Weights of a small image inpainting model: widths [64, 64, 128, 256], muon at rate 0.038.
Rows from block 6, named by matrix and row number. Rows with one number belong to one channel. Each number is 128 + 32 x the weight over its row's rms, rounded and kept within 0 to 255. All counts start at 0. Numbers have three digits each. After the name is the row's rms in percent of the matrix's.
# convs0: first 3x3 conv (model.mid.0.convs.0.weight, 256x256x3x3), inputs 234-242, a 3x3 kernel for each
# convs1: second 3x3 conv (model.mid.0.convs.1.weight, 256x256x3x3, transposed), outputs 234-242, a 3x3 kernel for each
convs0.74 089:130111143186141132156128118116136124160171130158119156084143131114158163145172141082154177164094166122139185115145108103149094087092057118134155175144165176143155160143132119132116148155160128138149073106098180119085138161117126164137177162137
convs0.75 143:116132133145177183156123129109092129127090092078107121132128147107118120107138161107114157152122105045176109130176115197186135120157122128079132139141172131178205132153137124121121116097133117138133133128079133101118162153073136119116117136119
convs0.76 079:144148116115158109129176140134156089140120130161163139140163121163159118158165150061161123177109158139166187086139120111159168048124067146176137144113152106147158130155115134177110118160148085138124103095106081119120179125131160126175098109141
convs0.77 085:133179182123199146126150167135130176145109153159112123163145140139213123164124120132145142126161158178157186079080076106151157147119160176162171166160161124146143113146174160186201112108181132106082085077098141164136137160114148169157128161156
convs0.78 102:122107131137104144107153163143163164156173156159110168139141137105146128181169120088184135154177136160125190140105126129131133126129072146138113181189162162165109127139129174123168130146161131117151133094132131096095143141125126151181131141150
convs0.79 163:161144104119121124149097117109164136128137122124135111091178100157131083169166153114116160153086058084118113179160123151102128125107103128144142120129166122068114116139127150130129115131136126148171132153117131096090151127154133134101189166099
convs0.80 076:159149142136176141083148154122193127150189124146190111168150201106151200180155212170165129134158122158152196105117127115115092114128096122116123177149123137139131125130122133120147139145135143154138115105102105137116110182133148131119119138082
convs0.81 081:159162160107139146128149126144130149144115100128182167165135128177118157173173151145102169159127174208131128062159142147109161094113096149126082132163181078136099156153156119163125140164148129069092116066095129088047169107161138129120150154163
convs0.82 077:163170135148182176159101163130182155171176151146140147130087137156157124186179113158146156184209126194185164083126107145102109137126123159156093084129163179180138121185137167148113123135162146141106152116125134164112113136102149157162111142153
convs0.83 084:164172148144180120127141123095144121127126126176135125120161114141182172138136157104165135157053160110128121105110169110056058157109156092181104128142153070117085178128143152151132141124185062135147151104088068079094113137116126138120178086130
convs0.84 076:099139105185157135156127116108129123162103146095145076153105132145148144101120163169099118186121150143099165134145146122127133081047158126187146175180148166136117135125114135181139163139109138150070124144124098097105161147135168154134140142145
convs0.85 082:128120120142188121172147153131120120188156112147112147127152188203158131143159154202156108120162123219193226108207144129141077123108065128138135151137133086127143160162156186114121190158144180120113150123154109109082141148112142161115104132134
convs0.86 074:172117149105157157169139143116140102123158088102098099106141135133226163159192123172137191114201196105149176182174124180085107167130150151134126152146124106158127128105093206134128127157116106137103116078102142075134179218135145173128123183130
convs0.87 088:148149189149180123124168151126174119122144149164121142121185108147134145124104075067107209092108121141177180133134124141065167143071113111146161141128144118135121151165147160173153125143145133148116096101115104060103140159117109147121130170107
convs0.88 084:132127186119134180135143153095130129108177118099136107094154118122121145106146125141107118110190160143155203130121073087119111086141112115182143206114117113071123104121126148194171163152133135168102136169074115150084114186136111163154110134093
convs0.89 085:095105163130139146135176136131120097151150134121205143140173149163182108175134131140182150149092120145255156104079127119109072122181171133164123134141140165149170152162185143184153125167138197125139150154140122103135112095146162198134133197145
convs0.90 080:105171137121171202131132114137121116143177154080118138129151110110174154096144136155131121173160149100149117149097154175132141173202079142137148078172122144134161112152130156182125139177148111181091082096075150100148071142107105157119133170125
convs0.91 099:143159160127191152157130124121129106149168170140151140120124147144126127119158148083196170177143114161128165145121122080136134088137139158115143149162118118192149149162193150119148153158148145101120129099092069115076128175115164169189186192140
convs0.92 084:144161133158189151129194118174099129137125113111141107130148141169142106129186116142182131203122161164090156111114125136055132170141015160130113170130118125177153120154110162124150114132145121137142107118134127147133123181152105122149136176146
convs0.93 082:121172171208191144144145121122116123109141151141144151143172103113199156159163148170197163107108155176191189131129157130127095121084112164122133161163181116184186099123116133134131182167122111085118176089133127126147096152126165165193110141112
convs0.94 080:117154157091155171103141176163157140106142130163160132136151186147144141171180156124169147139125144107190169138075127133091084087106132136125132174147161132158142156137127163142124150157095153140120134097161118119082131124210160182145111143185
convs0.95 081:144151125133210148128135170119128110131153155097108126110155133130144155115212151203119182124107131162185107131159157104088105133162146148115102137147101126160134141135137138170164140124126151147099151101128102078138091140172155208155140192132
convs0.96 084:186185164170124133154169145138135108094164191130091112189124117169118156116170142170128114124130161138157183122200134095109137125094080163154148141127157097192121148179134142180173143188159133110081147114095166064158129140156143181136139152127
convs0.97 172:107071109125102127120094121132104144086050151085090132130097122131062147126162144097187099089087087144146147153128093152204093137158135144120116099099121081121135100109131111109136117116134125149160151102083143148109134119105111130126123144101
convs0.98 085:120139108103151161122150116119107138155115125135132149137160125117155186155128183039176133128085081156144171163139103133112152182101090134179120138163177153146145149160137123167139132148158086128131151095129163152113145179160121132200130162127
convs0.99 084:114148158179160195163129125125152142142108115122143121128163155102148162175154113145120123143172189181135192110138114084089089096086138136146110122112105138134124145155134125154175142170132120119124106124129131129111146156140148141123118124160
convs0.100 152:117123135107140149106118115118119173104084100141106120158169157112175056174164135119146146146124061211216213185146204168131131202163150093098091062067098147124168116146158130128146154164148146101131134130108132150098136126137156141129125158155
convs0.101 080:135123132200111110157129124085155139090133095158100105108146094137144169182162154122081136173159173109183175154118155101138139118154099113140090086153162148140158121157132157123163138167155124107141145079064091125067093201124129105086157170180
convs0.102 077:127151191113220156084160158133100119138167111107125115176187129199145161161093154218125154176177158118175143162162113067054079106098101172142133176153160142135113141110122137180135135110129091116041121152103097123142138105128132171134137163168
convs0.103 084:106146114126146092173127097141113127144121128134131150118172070139174169141170147189150158184149151147181177180128128140075094105085105128169141113135139162095115124135145126167125120161101131089164124125107109103117158133138098175126151148167
convs0.104 197:132116103158131122131129111136122086182120127134138118135123083155144104125126113112142139099196170147123096109158144096141115125158195135102121109121096108147141138132066132157108157155095148137088139139088120141127151119111150109110158171109
convs0.105 089:191172179159108181151182129115122114177098113118131139120172141161111162166130155167173180156186133130092172151154117151159136154109077125137126153205113146148190107147132166142116133137157092162087106103139082153119171149186106162165143193166
convs0.106 083:135159136141144129158149156063102136157145156135151132092138132208175144148134140127113181150138130173175140176196106173134084179107083109148144146174172156133156133154145160135150137122140071096137107080151089107121135171127185166179151125130
convs0.107 074:182096178123127177136179157143111148107114131123098140125107145139133133122170184110172061153159114215154194145159204123050128142112114159138136165114117099120111115120134141127135153167127111153135142098086147084110083164132149108144136173112
convs0.108 082:152158125159169139180114165103117122136147099125146147174094122161135134159099142142184146114108168105093113135165132089109150135099095173146112136133126110119100142190147138140140143150094131175111119084119143129096122173110180158132108160145
convs0.109 099:147132100133146139143154137106090128049097120156142141094050113118121101139090127152187162178168109162178129164092122141182184149076058129125157114106147128129125155130140142195112115104150100114114117100145113134134112118177136146120122156149
convs0.110 157:120126095095094072126163150133170148180153177143168134082146098124110152149129202160139149118127154100100095135140139131118155112174098139090143115175135143170159129097095133138150144129151141138100116137133110107127160166152120151134118151169
convs0.111 078:136174164136207155161167187143104105162128140107131074145137127185163195161134198156101195132089120162097072127103073127123083065122126126137159152159152151154120154152096145214142181162133097096099078083059132128103133163172095155204148127147
convs1.74 105:098064104105070072118139130065075136072121148082120127131142124076097069088131115096169144141146141094124168103105123146109147175127129169129127138137108173119140134141105096089098105093116116119113134108079051128165057057129109050060133074094
convs1.75 103:052051116130149074145137105114143111098114130119155198119138207147134136093079139153191165107139153154135153142134134134121092143143172158121129094129121106101151126073096107110129145096142120155156175139124138124160109110100139165095114135128
convs1.76 099:101073115076065114125118104125143149133087061095173128108138133157100106106084084192132081142122134150116141119124126136132144148094127153088139135105146123101093158155161099130105165130129169124139138068094131131164128130158140079108081057084
convs1.77 105:059088169087116061099121132132147125095132088107084116101149109132160138093116127153116133224139096147133164131103111069060133108051146101157149118126111099136109095133110112093097112125128147114129080031085065119144100120091077155112072078094
convs1.78 108:100129149118135099156157169140162136121152171070116126079142168011106135093114102162169163199138168168149145097082123088071104132120116131134087094047126121104140151124100059106110121115138170118104152112121114137193123129109099079114085074104
convs1.79 119:167122147082097092078098100142123145139128134131121163163103103159099103145108112092078123145183157138151146123153137042090128066111142157093113122128123117093120129119113155112066175106089130129131093136174156109186140128146098113123107137107
convs1.80 105:073035084138121072093103099104120155138088153046100102105113112095086131122163137139130098143149158123113106138108132131086091103114143131103137131147125152115169124087115145162129114108082125105153099074173076084131123106118124105145124057036
convs1.81 098:113083116108101112118076128113131166137113165070158124106138167100104087129165070112198115126158117129127111133112139114127076123115122114092117104131166110123161132117158105112125087140078152152123105074153093122090055104092095135089072130100
convs1.82 099:115093130089062137111094084074132172071161064120161113114128108130124130081141140166083108084136166145088124126104115123060042100084113171156115131166119112159122135116100128103100100080104159143143134137098085062113096112134110110109096081129
convs1.83 097:056081095115116093116143131099136124116108126078077070099143139088125067141169103141189120131161094109113131111105139122131146106121084105060089174136148151144122107126116067086042079051111113137167206202171099093165093120066114111072097109105
convs1.84 097:059106114105082082134094161110159135109108128064106133070159155132146155123145116119170157164127174126144154118109157107124109151131135138098135151078135131164140114173112091097137150147099140199124103141096072092158102079100110137109130122093
convs1.85 096:129102092134092104090125115080119123108058128106103094077134142110118133109101119125146116086101113081112136149092121180086136114111137123101110122113099165141152166099113124127112134121098155123134118116089100133106115106064139104079061047051
convs1.86 099:107065099157101121097106085131122120151134159082104104086166187110139141130130121171119107112138172107164186124117132134077120142096108070085155112113097134130135127125113117054095115154120170136193127085142096122088104105147077093061106084130
convs1.87 094:130131096152075092110099098124170117102141144081139115133165165094115128177092120159192170135084142140141121134114109131170069134121123152115150151057092109069147096132098123104113102094095100108112127136153116117094150108090105100104117101069
convs1.88 096:095098123087103157106095163044094170101056098144147117134141149074158066099128125152150131140144111126190092078136145126108194154131140124103120154127108132121122147134120108067067119097139151148154148075143141076096148165136114040086053042078
convs1.89 099:073087118113091099126085111092106147084131170085132136098145136098168170135113114164132146159149103128151129097139154142110062135086114153104157151133160131135133118136132083127095067110080170164080114123109118084113110101131134089108093065066
convs1.90 096:094075118145059104113118142098162126073134117066112085072098165119073149130125077147172130206188129098207135109110153139151133112066132124146123148068108121044120084139163112095138106091089145147133128132124072141177086141125081091095088052116
convs1.91 089:129110123111110078099067122140102125147150109127203180110122087119167146098171188135126159155175140147154132133183114163122149140187177117162114084175139156167143118075111084060138125098152118142154133077114175105080092119128075102062143068059
convs1.92 109:073123141072080131108125188105086149052124140077145121151139100132110106140151115123148132135176116120154148089110103100084133135098148155144159106101159122106099159081154141075123128104080088109145070066153057092163119120128080082111093094099
convs1.93 099:067101087133094049131081082090154175142163132122054114137079189076093115129102071113155100123165130142153107094159087136104113152116091146141184151148104118163128099082148122099111159115137137119112139192146110106159084109126083068107080096068
convs1.94 098:088068104108127095112090079090147159118155152134144113079100189058095096124114115152195142119141164125142108089102157211064123154061110146172148124135158136103073132052112088076130113098106173129163136090121120107108129096131125102089081083131
convs1.95 101:125089120062060116126077123117155136124113140154143183116098094118108145089051115169150146144112150141103129125139116114105093153159105130159127147122144157131142093131134081088084076132105117150192155128112097131154114144176131092081062033052
convs1.96 102:066090120065062117101068132135131139131158104100138085094126115142111119123118069127191144148177116153159089073084082111086122169121166147148173110128088145167157132111099107109071116118133123070113111053065054105095125124086108125116073118104
convs1.97 104:133115077107106057137109099117107117122119112134116155125133137121159122129100104132188159113126143165077123136093137141092149161134162089127149084114117092152139117063083143049092100052097198128151132134132177157113133090122144116160153175178
convs1.98 105:083081089114106096122098134075123132088154093134126108114172133062138118085113098143146153181135111125073082112096088122103131085172132141139097115136142106120150121134114102148133120147166175129144135123149141076139142131075096060105080029071
convs1.99 104:116104076089097100109132121115126088109113069093111140128108182120098115094118144145166176139196119165199158129092095139082139160134139123105113123077125138069157109122160115068112146061090133184114123116117111097110127147122078094079127078095
convs1.100 096:163185157121171151112128132092068094153118138140206199200173140171156150185186171109073129133148158147140123126119158148163154142209154116140075127135057142114146133040144132108124204095106128153141178143125166144076106124116124121104125054110
convs1.101 088:114143083175128077098085078062080133129110150105162148146148126130118082128141065123198171128175168128191120151128113162163103174153097158101121148132147143166162141084143141123127114124077138131114149127118104138170115118064133154112085091100
convs1.102 094:053123084136102104104121137114135111124079069081127104140144170108132076155125077190143118175100100151134133100133087142148119141119110100160152085120105086126138117147124146096102136169086187142135134139130106107117111160178081078073055103077
convs1.103 103:094130125106087091078123119118085173080149123083135152109107140131099080112106067107148092164139141123126108146141106182091089153097133146156182121111164148121149103077135137096093173130107163115143127095124082088088107170118109061037130095044
convs1.104 125:139079154142072177158090116068095156136093155139098099140078116112016060165067082152129133135107144107093145121133117130098109113057116108138100132118068153134118103151132112095134153113124090103124084086095132081125138098107153109112122138121
convs1.105 101:128064113091077101105106100115116129135139168125114114078090127107183167110165108174125113117163146149175084122130144150148121117139103127110144149107117127153128118121138108074113120167142165085145137097155092135138107189168046098123095104106
convs1.106 097:088112089098119122112161173125123143089161128135105130108172108073092059133111081152155110156231091127139145115096131134133156145140077176136110112135111096118163131076151059078122128132132140131146130120085119132081089105088120118065074103061
convs1.107 094:077077101084075120100056113153118157133108163072102141080114157104102117109181113124110107121152116160180125141163149169093131140133130135129104120129078112126113130119108108116115134173121143129152115099106074115128112075072106078101091077071
convs1.108 101:077091118104077045079090103115128126106164113119134157105087125138097099105107082147152088152168100148139109091139096103103076110133149120120118070110145114153153121095114103078133109113105159158171108153122145108143125159108123105092112069077
convs1.109 109:112095101169105129153152142110140119108119142151127115109097125104121147124167153108107114116085132193166209129111144118126155144105127129120154154143098114127146104116126134078056091094082167158180146159156072067120118128141122081146067082121
convs1.110 118:026109137148141169130105138071138148129127135154164095089120132080082112154095103147145134165172141092145141112094140155099111178148110083074128111113126116087171096058103109082131105145173158182116130098106076110118098152158113101121145149114
convs1.111 103:061081123096085095121105154112151165120124134085097140111128110111110077114083120179099127159157133120108124117120143105101087125090099127145140133143120152174129121115116112119138096146138124143105103099136076169139106127154107125103096134112