A small image inpainting model, trained from scratch: 32-pixel images.
Rows from block 2 of a small image inpainting model, named by matrix and row number. Rows with one number belong to one channel. Each number is 128 + 32 x the weight over its row's rms, rounded and kept within 0 to 255. All counts start at 0.
After each channel's rows are labels from the 100 images, of 14848, where the channel reaches its highest value: "top examples" is what is common among them. Only what is clearly more common there than usual is listed. The data: aerial photos of the United States (SatlasPretrain).
# convs0: first 3x3 conv (model.enc.1.0.convs.0.weight, 64x64x3x3, each kernel summed), inputs 0-63
# convs1: second 3x3 conv (model.enc.1.0.convs.1.weight, 64x64x3x3, transposed, each kernel summed), outputs 0-63

convs0.41 [130 109 117 143 151  66 101 128 139 102 175 154 153 177  76 145 106 105 149  92 112 167  78 143 123 127 155 136 162 126 150  66 116 130 103 175 129 119 137 100 182 187  77 138 127 165  73 142 143 135 110 109  70  88 132 132 148 182 204  86 124 171 117 139]
convs1.41 [ 96 147  93 144 129 126  97 107 156 138 108 125 164  89 104 154 103 137 130 121 133 113 155 124 172 103 219 161  71 114 190  99 140 116 203 104 126 138  71 132 163 177  82 183 151 107 158 123 132 138 139 144 126  85 105  99  74  96 102 116  63 113 149 119]
top examples: building

convs0.55 [115 153 160 107 125 161 118 105 125 171 102 101 105 117  95 154  69 136  69 110 131 212 162 122 110 161 116 148 118 135 107  96  77 122 103 104  98 167 167 155 172 143 115 124 121 139 136 134 148 101 123 168  62 110 152 223 184 130 120 151 147  85 126  76]
convs1.55 [109 124  99 211 140 127 163 180 185  46 110 113 142 147 118 103 139 102 138 103  88 139 113 176 171 181  92 133 124  99 140 132 187 120  97 136 130  67 105 112 188 153 131 140 128 126 164 113 154 101 109  81 131 144 116 135  87 115 202  83 132 128 139 125]
top examples: building

convs0.19 [123  94 170 249 113 122 157  79 147  71  98 156 129 128 131 111 100  81 121 136 102 162 169 158  97  84 128 111 140 149 110 133 125 139  95  97  73 146  97 111 156  92 109 161 124 150 126 114 165 145 141 120 116 129 118  62 106 150 140 123 117  87 177  59]
convs1.19 [129 156  94  99 174 128 143 133 128 161 171  99 102 113 140 156  93 117 123  49 131  90 103 159 159 130 107 127 152 127 119 193 128 110 170 125  95  82 111  86 102 102  78 133 118 115 157 177 139 102 164  79  99 142  97  84 182 114  79 208 136 168  96 122]
top examples: building

convs0.63 [120 138 168  86 103 134 181 123 127 102 123 136 165 143 140 130 160 103  90 131  74 106 164 146 130 146 163 106 134 117 132 146 137 125 145  95 152 101  99 174 141  93 139  55 203 101 204 141  88 140 210 102  93  87 107 165 177  79 136 132  97 147 113 113]
convs1.63 [ 82 123 180 131 102 149 127 136 180 158 187 167 109 167 214 115 152 181 164 145  84 161 144 118 146 189 127 152 147 180 169 154 128 110  64 109 125 143 141 156 133 135 147  91 130 130 139  67 104 111 120  88  99 171 101 143  84 143 168 153 139 115 119 107]
top examples: building

convs0.10 [112 127 135  79 129 100 111 113  82  97 134 119 147 165 181 110 146 144 154  66 113  87 100 145 156 106 163 179 115  92  92 128 185 121  93 117 105 135 116  80 123 118 147  88 192  98 162 196  98 150  89 185 135 149 114 115 131 173 180 157 129  92 181 155]
convs1.10 [115  89 160 145 152 142 164 138 158 194 110 162  82  94 134 118 107 130 116 144 190 171 105 139 159 137 124 120 138 136 131 105 117 155 141 141 198 108 168 150 140  72 128 142 137  91 123 127 137 136 201 151 146 147 170 125 109  74 100 174  52  71  76 167]
top examples: building

convs0.25 [123 133 118 139 189  84 164  72  94 101 100  67 184 139 142 110 142 108 144 161 152 110 164 109 178 107 177 220 134 102 164 138 112 150 112  78  67 154 103  99 116 203 128 131 117 138 138 138 142 149 111  97 174 124 103 117 115 116 141  99  74 122 123 136]
convs1.25 [155  72 121 116 127 132  69 124 116 156  93 111 158 105 126 137  96 187 117 115 157 158  97  99  93 141 191  79 132 167 129 165 131  90 179 134 131 115 138 107  92  87 111 132 155 119  82 147  68 142 153 108 157 118 156 124 172 131  41 131 182 160  84 169]
top examples: building

convs0.3 [ 96 125 124 177 134 161  97 127 171  79 128 159 109 114 114 147  77 100 116  80 239 114  92 158 140  65 121 117 162 143 114  81 106 148  89 123 200 116 145  81 120  76 125 116 132 141 128 130 141 117  87 177  80 104 129 141 170 157 119 143 127  98 138 107]
convs1.3 [135 145 160 154 105 136 116 150 131  64 104 159 149  73 139 106 106 110  71 138 180 141 154 138 127  97 195 104 118 131 141 168 168 112 130 135 156  86 144 164 136 109 161 161 132 145 116  60 169 129 152  82 192 157 127 191 117 103 151  71  76 178 128 137]
top examples: building

convs0.23 [ 95 114  86 121 135  69  69 133 143 143 130 154 137  93  84 109 104  92 110 115 142 122 115 183  93 126 142 140 171 114  75  78 190 100  87  90 114 136 158 147 161 105 101 206 135 178 172 148 126 148 134 123  94 107 112 142 166 107 112  98 174 202 116 117]
convs1.23 [ 61 120  84 137 146 139 135  86 153  80 145 137 108 150 123 133 151 171  80  87 130 161 135 116 143 136 133 146 121 101 150 125 175  95 194 177 136 115  83 123 167 205 144  84 139  38 121 142 130 149 121 117 103 157 117 172  91 185 159 149 108  90 144 116]
top examples: building

convs0.12 [116 126 103 127 128 120  92 162  92 102  72 123  81 132 143 125 145 111 130 127 139  93 117 133 145 100  60 154 119 135  87  88 132 131 190  99 122 121 141  76 145 197  98 162 229 141 110 132 112 158 150 183  99 105 104  97 102 154 176 120 114 137 182  73]
convs1.12 [117 114 140 106 103  83 140 122 148 127 119 147 132 135 134 135 140 112 133 133 172 148 130 207 121  96 143  90 142 150 142 113 145 183  45 182 124 141 223  99  80  55 115 111 185 157 101 126  86 120 154 120 119 131 152 119 195 120 127 123 175 151  96 125]
top examples: crop field

convs0.7 [ 92 126 117 119  76 149  88 152  99 123  98 128  86 124 116  96 125 114 144 104 161 105 130  97 142 182  62 213 134 150 162  66 114 122 179 102 126 119 166  77 144 199 124 106 184 129 102 163 141  93 117 182  98 129 146 151 136 127 193 103 128 156 131 121]
convs1.7 [171 132 127 137 183  96 155 176 125 150 122 125 102 127 148 154 156 186 138 155 104 120  81 167 110 189 130  69 129 165  84  90 140 190  64 164 127  97 187 112 119 101 106 129 178 116 150 131 111 127 196 122 100 134 125 155 143  84 169 136 144 181 106 111]
top examples: crop field

convs0.27 [132 131 167  43 124 104 152 119  83 109 145 118 153 151 119  93 182  83 130 113 132 130 112  84 143  85 145 148 151 152 129 121 144 186  52  87  95 168 118  74 135 109 166  85 102  82 200 170  96 143 157 147 118 136 123 122 140 109 135  75 121 134 143 178]
convs1.27 [116 194 131  46 176 109  68 148 150 187 186 112  89 134 139 177 170 171 130 121 129 106  98  87 159 153 121 147 123 133 111 116 129  94 175 146 150 106  81  82  98 199 144 158 134 131 128  89 164 135 149 122 120 171  89 116 149 155 119 140  98  90 116 127]
top examples: building

convs0.30 [110 105 103  96 124 154 120 186  95  99 104 173  86 154 133 106 139 127 130 112 197 100 158 125 114 130 120 140 150 128  78 116 137 131 216 102  73 125 177  80 141 175  69 130 139 126 122 152 110  95 129 143  85 117 125 117 154 133 185  76 148 107 196  79]
convs1.30 [130 118 188 125 134 124 116 126 127 155 125  64 138 141 135 150 116 101 116  94 124  90 102 208 129 124  93  84 151 144 116 113 106 195 103 225 125 147 201 113 154 122  93 101 144 123 126 127 109 138 140 102 142 104 172  98 120 116 117 107 151 227 100 111]
top examples: crop field

convs0.34 [208  83 134 141  94 154  83 100  85 170 163 132 116 108  87 202 147 112 126 109 146 115 144 105  96 152  98  84 144 137 108 113  82 133 170 168  96 131 114  74 131  86 102 115 123 121 125 163 145 167 141 110  97  98 105  30 162 153 130 163 147 140 151 122]
convs1.34 [110 106 144 118 110  93 137 143  42 148 133  82 133 152 163 105 136  92 145  92  54 178 130 138 121 200 149 151 128 124 140 116 170  68 117  99  47  74 107 159 153 154 136  94 137  80  91 132 143 121 140 123 148 130 161  73  77 113 111 118 130 128 155 114]
top examples: building

convs0.33 [142  99 148 145 159 134 121 152 121 180 126 187 136 109  89 116 110 108 172 104 171 112  98 124 110  75  93 120 173  87  93 128  83 114 166 120 118 139 115  66 137 187 109 127 154 157  97 103 112 118  91 139  92 118 108 114 147 140 197  92 146 195 192  66]
convs1.33 [118 147 137 115 155 102 124 123  96  85 116  96  92 145 103 148 103 131  77  95  92 123 138 238 132  96  97  98 145 118 134 134 156 205 105 117 109 123 181 117 164 183  96 134 115 157 112  79 112 107 139  77  89  97 140 131 155 149 126  86 124 193 151  83]
top examples: crop field

convs0.14 [152 115 109 140 201 100 165  91 112 110 121  74 176 151 131  66 124 129 137 146 122 139 106  97 151 104 152 213 141 102 189 107 152 147 146 130 102 135  93 116 117 244  66 107  82 124 134 150 114 162 116  80 137 128 120 131 129 147 144 117 115 127 113 121]
convs1.14 [130  85 118  96 139 143  89 141 169 151 118 128 185  77 134 145 116 181 115 100 133 172 110 110  92 157 223  79 101 159 155 124 107  92 200 127 149 126 134 101 135  99 104 139 159 120  83  95  80 112 169 107 149  58 141 123 124  80  93 120 128 111  88 124]
top examples: building

convs0.22 [122  78 195 130 129 197 107 152 116 100 154 135 177 164 141 109  83 128 179 122 160 148 136 133 145 161 144 112 141 130  86 152  80  99  84 109 111 176 152  58 156 114 119  98  87  81 164 126 141 121 184  92 111 137 135 161 167 119 169 170 186 149 110 145]
convs1.22 [110 125 138 111 211 132 169  91 123 149 102 133 124  54 126 155 113  84  69  95 135 104  98 116 109 130 112 127 106 108  99  90 240 146 162 137 134  68 120 131 157 153 117 152 135 153 130 130 119 142  75 144 111 162 147  65  96 101 118 153  87 114 155 112]
top examples: building

convs0.4 [118 151  92 153  76 110 142 125 124 120 172 134 134  89 139  55 136 142 129 132 179 129 162 145 111 124 146  90 154  77 106 124 218 145  75 143 102 134 176 140 175  71 136  67 122 117 123 154 119 106 106 120 172  86 166 115 176  85 139 132 156 193 130 135]
convs1.4 [ 70 125 155 109 204 110 138 116 154  93 134 144 127 147 120 172 132  79  90 123  89 123 107 121 125  72 133 137 113  96 139 159 100 112 185 126 116 134 117 134 172 157 125 174 165 119 141 110 173 145 177 122  80 136 170 113  73 155 103 194  87  40 127 124]
top examples: building

convs0.37 [174 121 144 138 177 146  84 115 111 142 106 120  85 142 136  96 157  87 118 143 158  93 173 126 155 109 170 166 140 138 150 187  96 155  76  90 158 125 116 175 138 111 134  58 111 115  43 156 125  69 124 167  80 162 144 137 150 123 139 160 113 167 185 124]
convs1.37 [113 100 134  74  46  78 135 150 193 120 136 143 173 195 124 148 171  88 144  90 120 124 114  92 149 116 112 159 152 193 111 152 126 148 165 108 136 109 128 167 125 169 143 172 110 159 153  83 133  72 140 118 143 126 134 122 144  78 110 125  99 105  59  91]
top examples: building

convs0.24 [145 198 137  73 112 149 178 171  80  93 146 130 114  94  98 173  81 178 111 140 137 136  79 175 120 146 128 163 120 154 148  86 138  63 117 151 106 142  95 123 149  90 189 129 120 127 152 152 107  74 141 131  67  98 147 185 172 135 114 136 119 156 116 161]
convs1.24 [105 117 123 123 183 154  79 163 173  48 143  99  94 139 145 105 160 167 156 137  94  65 144 131 160 137 131  88 114  90 109  49  42 113 159 129 119 119  97 145 162 158 130 140 141 118 152  94 162 124 117  80  74 131 145 163 113 117 156 142 103 109 166 131]
top examples: building

convs0.39 [115  88 129 109  98 148 133 173 130 118 157 189 168 133 125 132  80 171 113 200 106 137 137 147  76 120 116  98 126 125 120 138  61  82  81  98  79 130 140  84 102  69 136 136  96 119 185 158 143 119 130 155 105  87 150 100  99 103 134 103 104  85 175  64]
convs1.39 [136 129  82 149 194 135 135  94 139 154 173  96 106  95 134 178 123  97 130  79 176 157 129 223 130 147 114 162 188 124 163 103 149 119 140 153 143 154 108  85 112 186 166 154 101 153 103 133 146 172 144 120 134 143 123 111 174 123  85 141 188 132 172 167]
top examples: building

convs0.11 [146 141 129 139 169 162 105 102 107 118  85 187 126 125  86 145 140 100 115 142 139 114 173 148 113 133 111  95 100 143 118 104 107 159 225 123  98 144 149  92 159 239 138  95 145 107  78 118  82 122 144 153 128 114  89 124 143 140 121  95 129 138 202  81]
convs1.11 [130 129 106 159  90 140 124 174 151 139 139 100  99  75 134 113 156 108 137 121 103 102  66 168 154 157  32  99 166 144 101 136 123 194  98 208 149 148 150 146 114 142 136 170  73 130 134 174  97  94 152 143 157 163 149 139 155 127 134 105 173 180 121 150]
top examples: crop field

convs0.52 [119 121  85 103 136 128 113 185  92 128 106 168  76 181 132 127 108 121 146 125 129 115 123 137  86  99  51 130 144 182  73  70 145 207 174 127 143 140 134 115 107 147 135 100 150 132 128 142  82 133 172 173 114 109 122 102  67 148 124  73  95 184 162 133]
convs1.52 [120 139 176  86 145 114 141 126 101 209 131 121 137 137 121 120 182 170 143 192 109 167 116 124  98 173 141  99 146 129 161  86 127 117  81 119 157 146 157 118 131 103 187 147  85 109 124 122 108 143 163 117 183 130 113 141 173  85 141 158 203 187  95 181]
top examples: crop field

convs0.18 [ 77  78 157 107 131 163  90 142 128 108 141 136 117 174 128 124  95 151 195 149 134 110 197  90 137  99  86 110 163 140 138 159 137 169 107 167 116 150 124 105 103  61 117 149  94 152 163 129 154 140  97 126  92  85  90  44  60 125 147 155 146 120 140  90]
convs1.18 [163 188 136 113 101 158 191  53 121 199 132 114 126  83 178  91 122  84 123 106 156 120 143 113  98 141  81 146 124 141  92 149 125 123 146  93 132  97 132 133 120  97 138 125 119 132  90 154 167 142 127 129 146 177 105 128 211 136 112 163 148 136  99 219]
top examples: building

convs0.9 [ 91 137 146  97 112 147 168 169 186 185 115  94 162 167 139 124 143 114 108 133 135 177 121 204  89 147 141 135  75 128 117  94  97 138 173 120  75 163 119 121 145 109 170  93 125  97 131 112 124 120 141 115 116  94 120 176 160 201 131  66 186 121  83 102]
convs1.9 [ 95  92 129 172 127 186 157 137 119  87  80  68  95 106  96 134 170 132  86 160  94  69 126 107 128 190  93 101 111  82 131 172 162 113 102 165 132 105 161  93 141 148 110 173 117 143 137 123 155 115  69 144 163 168  87  94  92  85 145 101  83 131 127 101]
top examples: building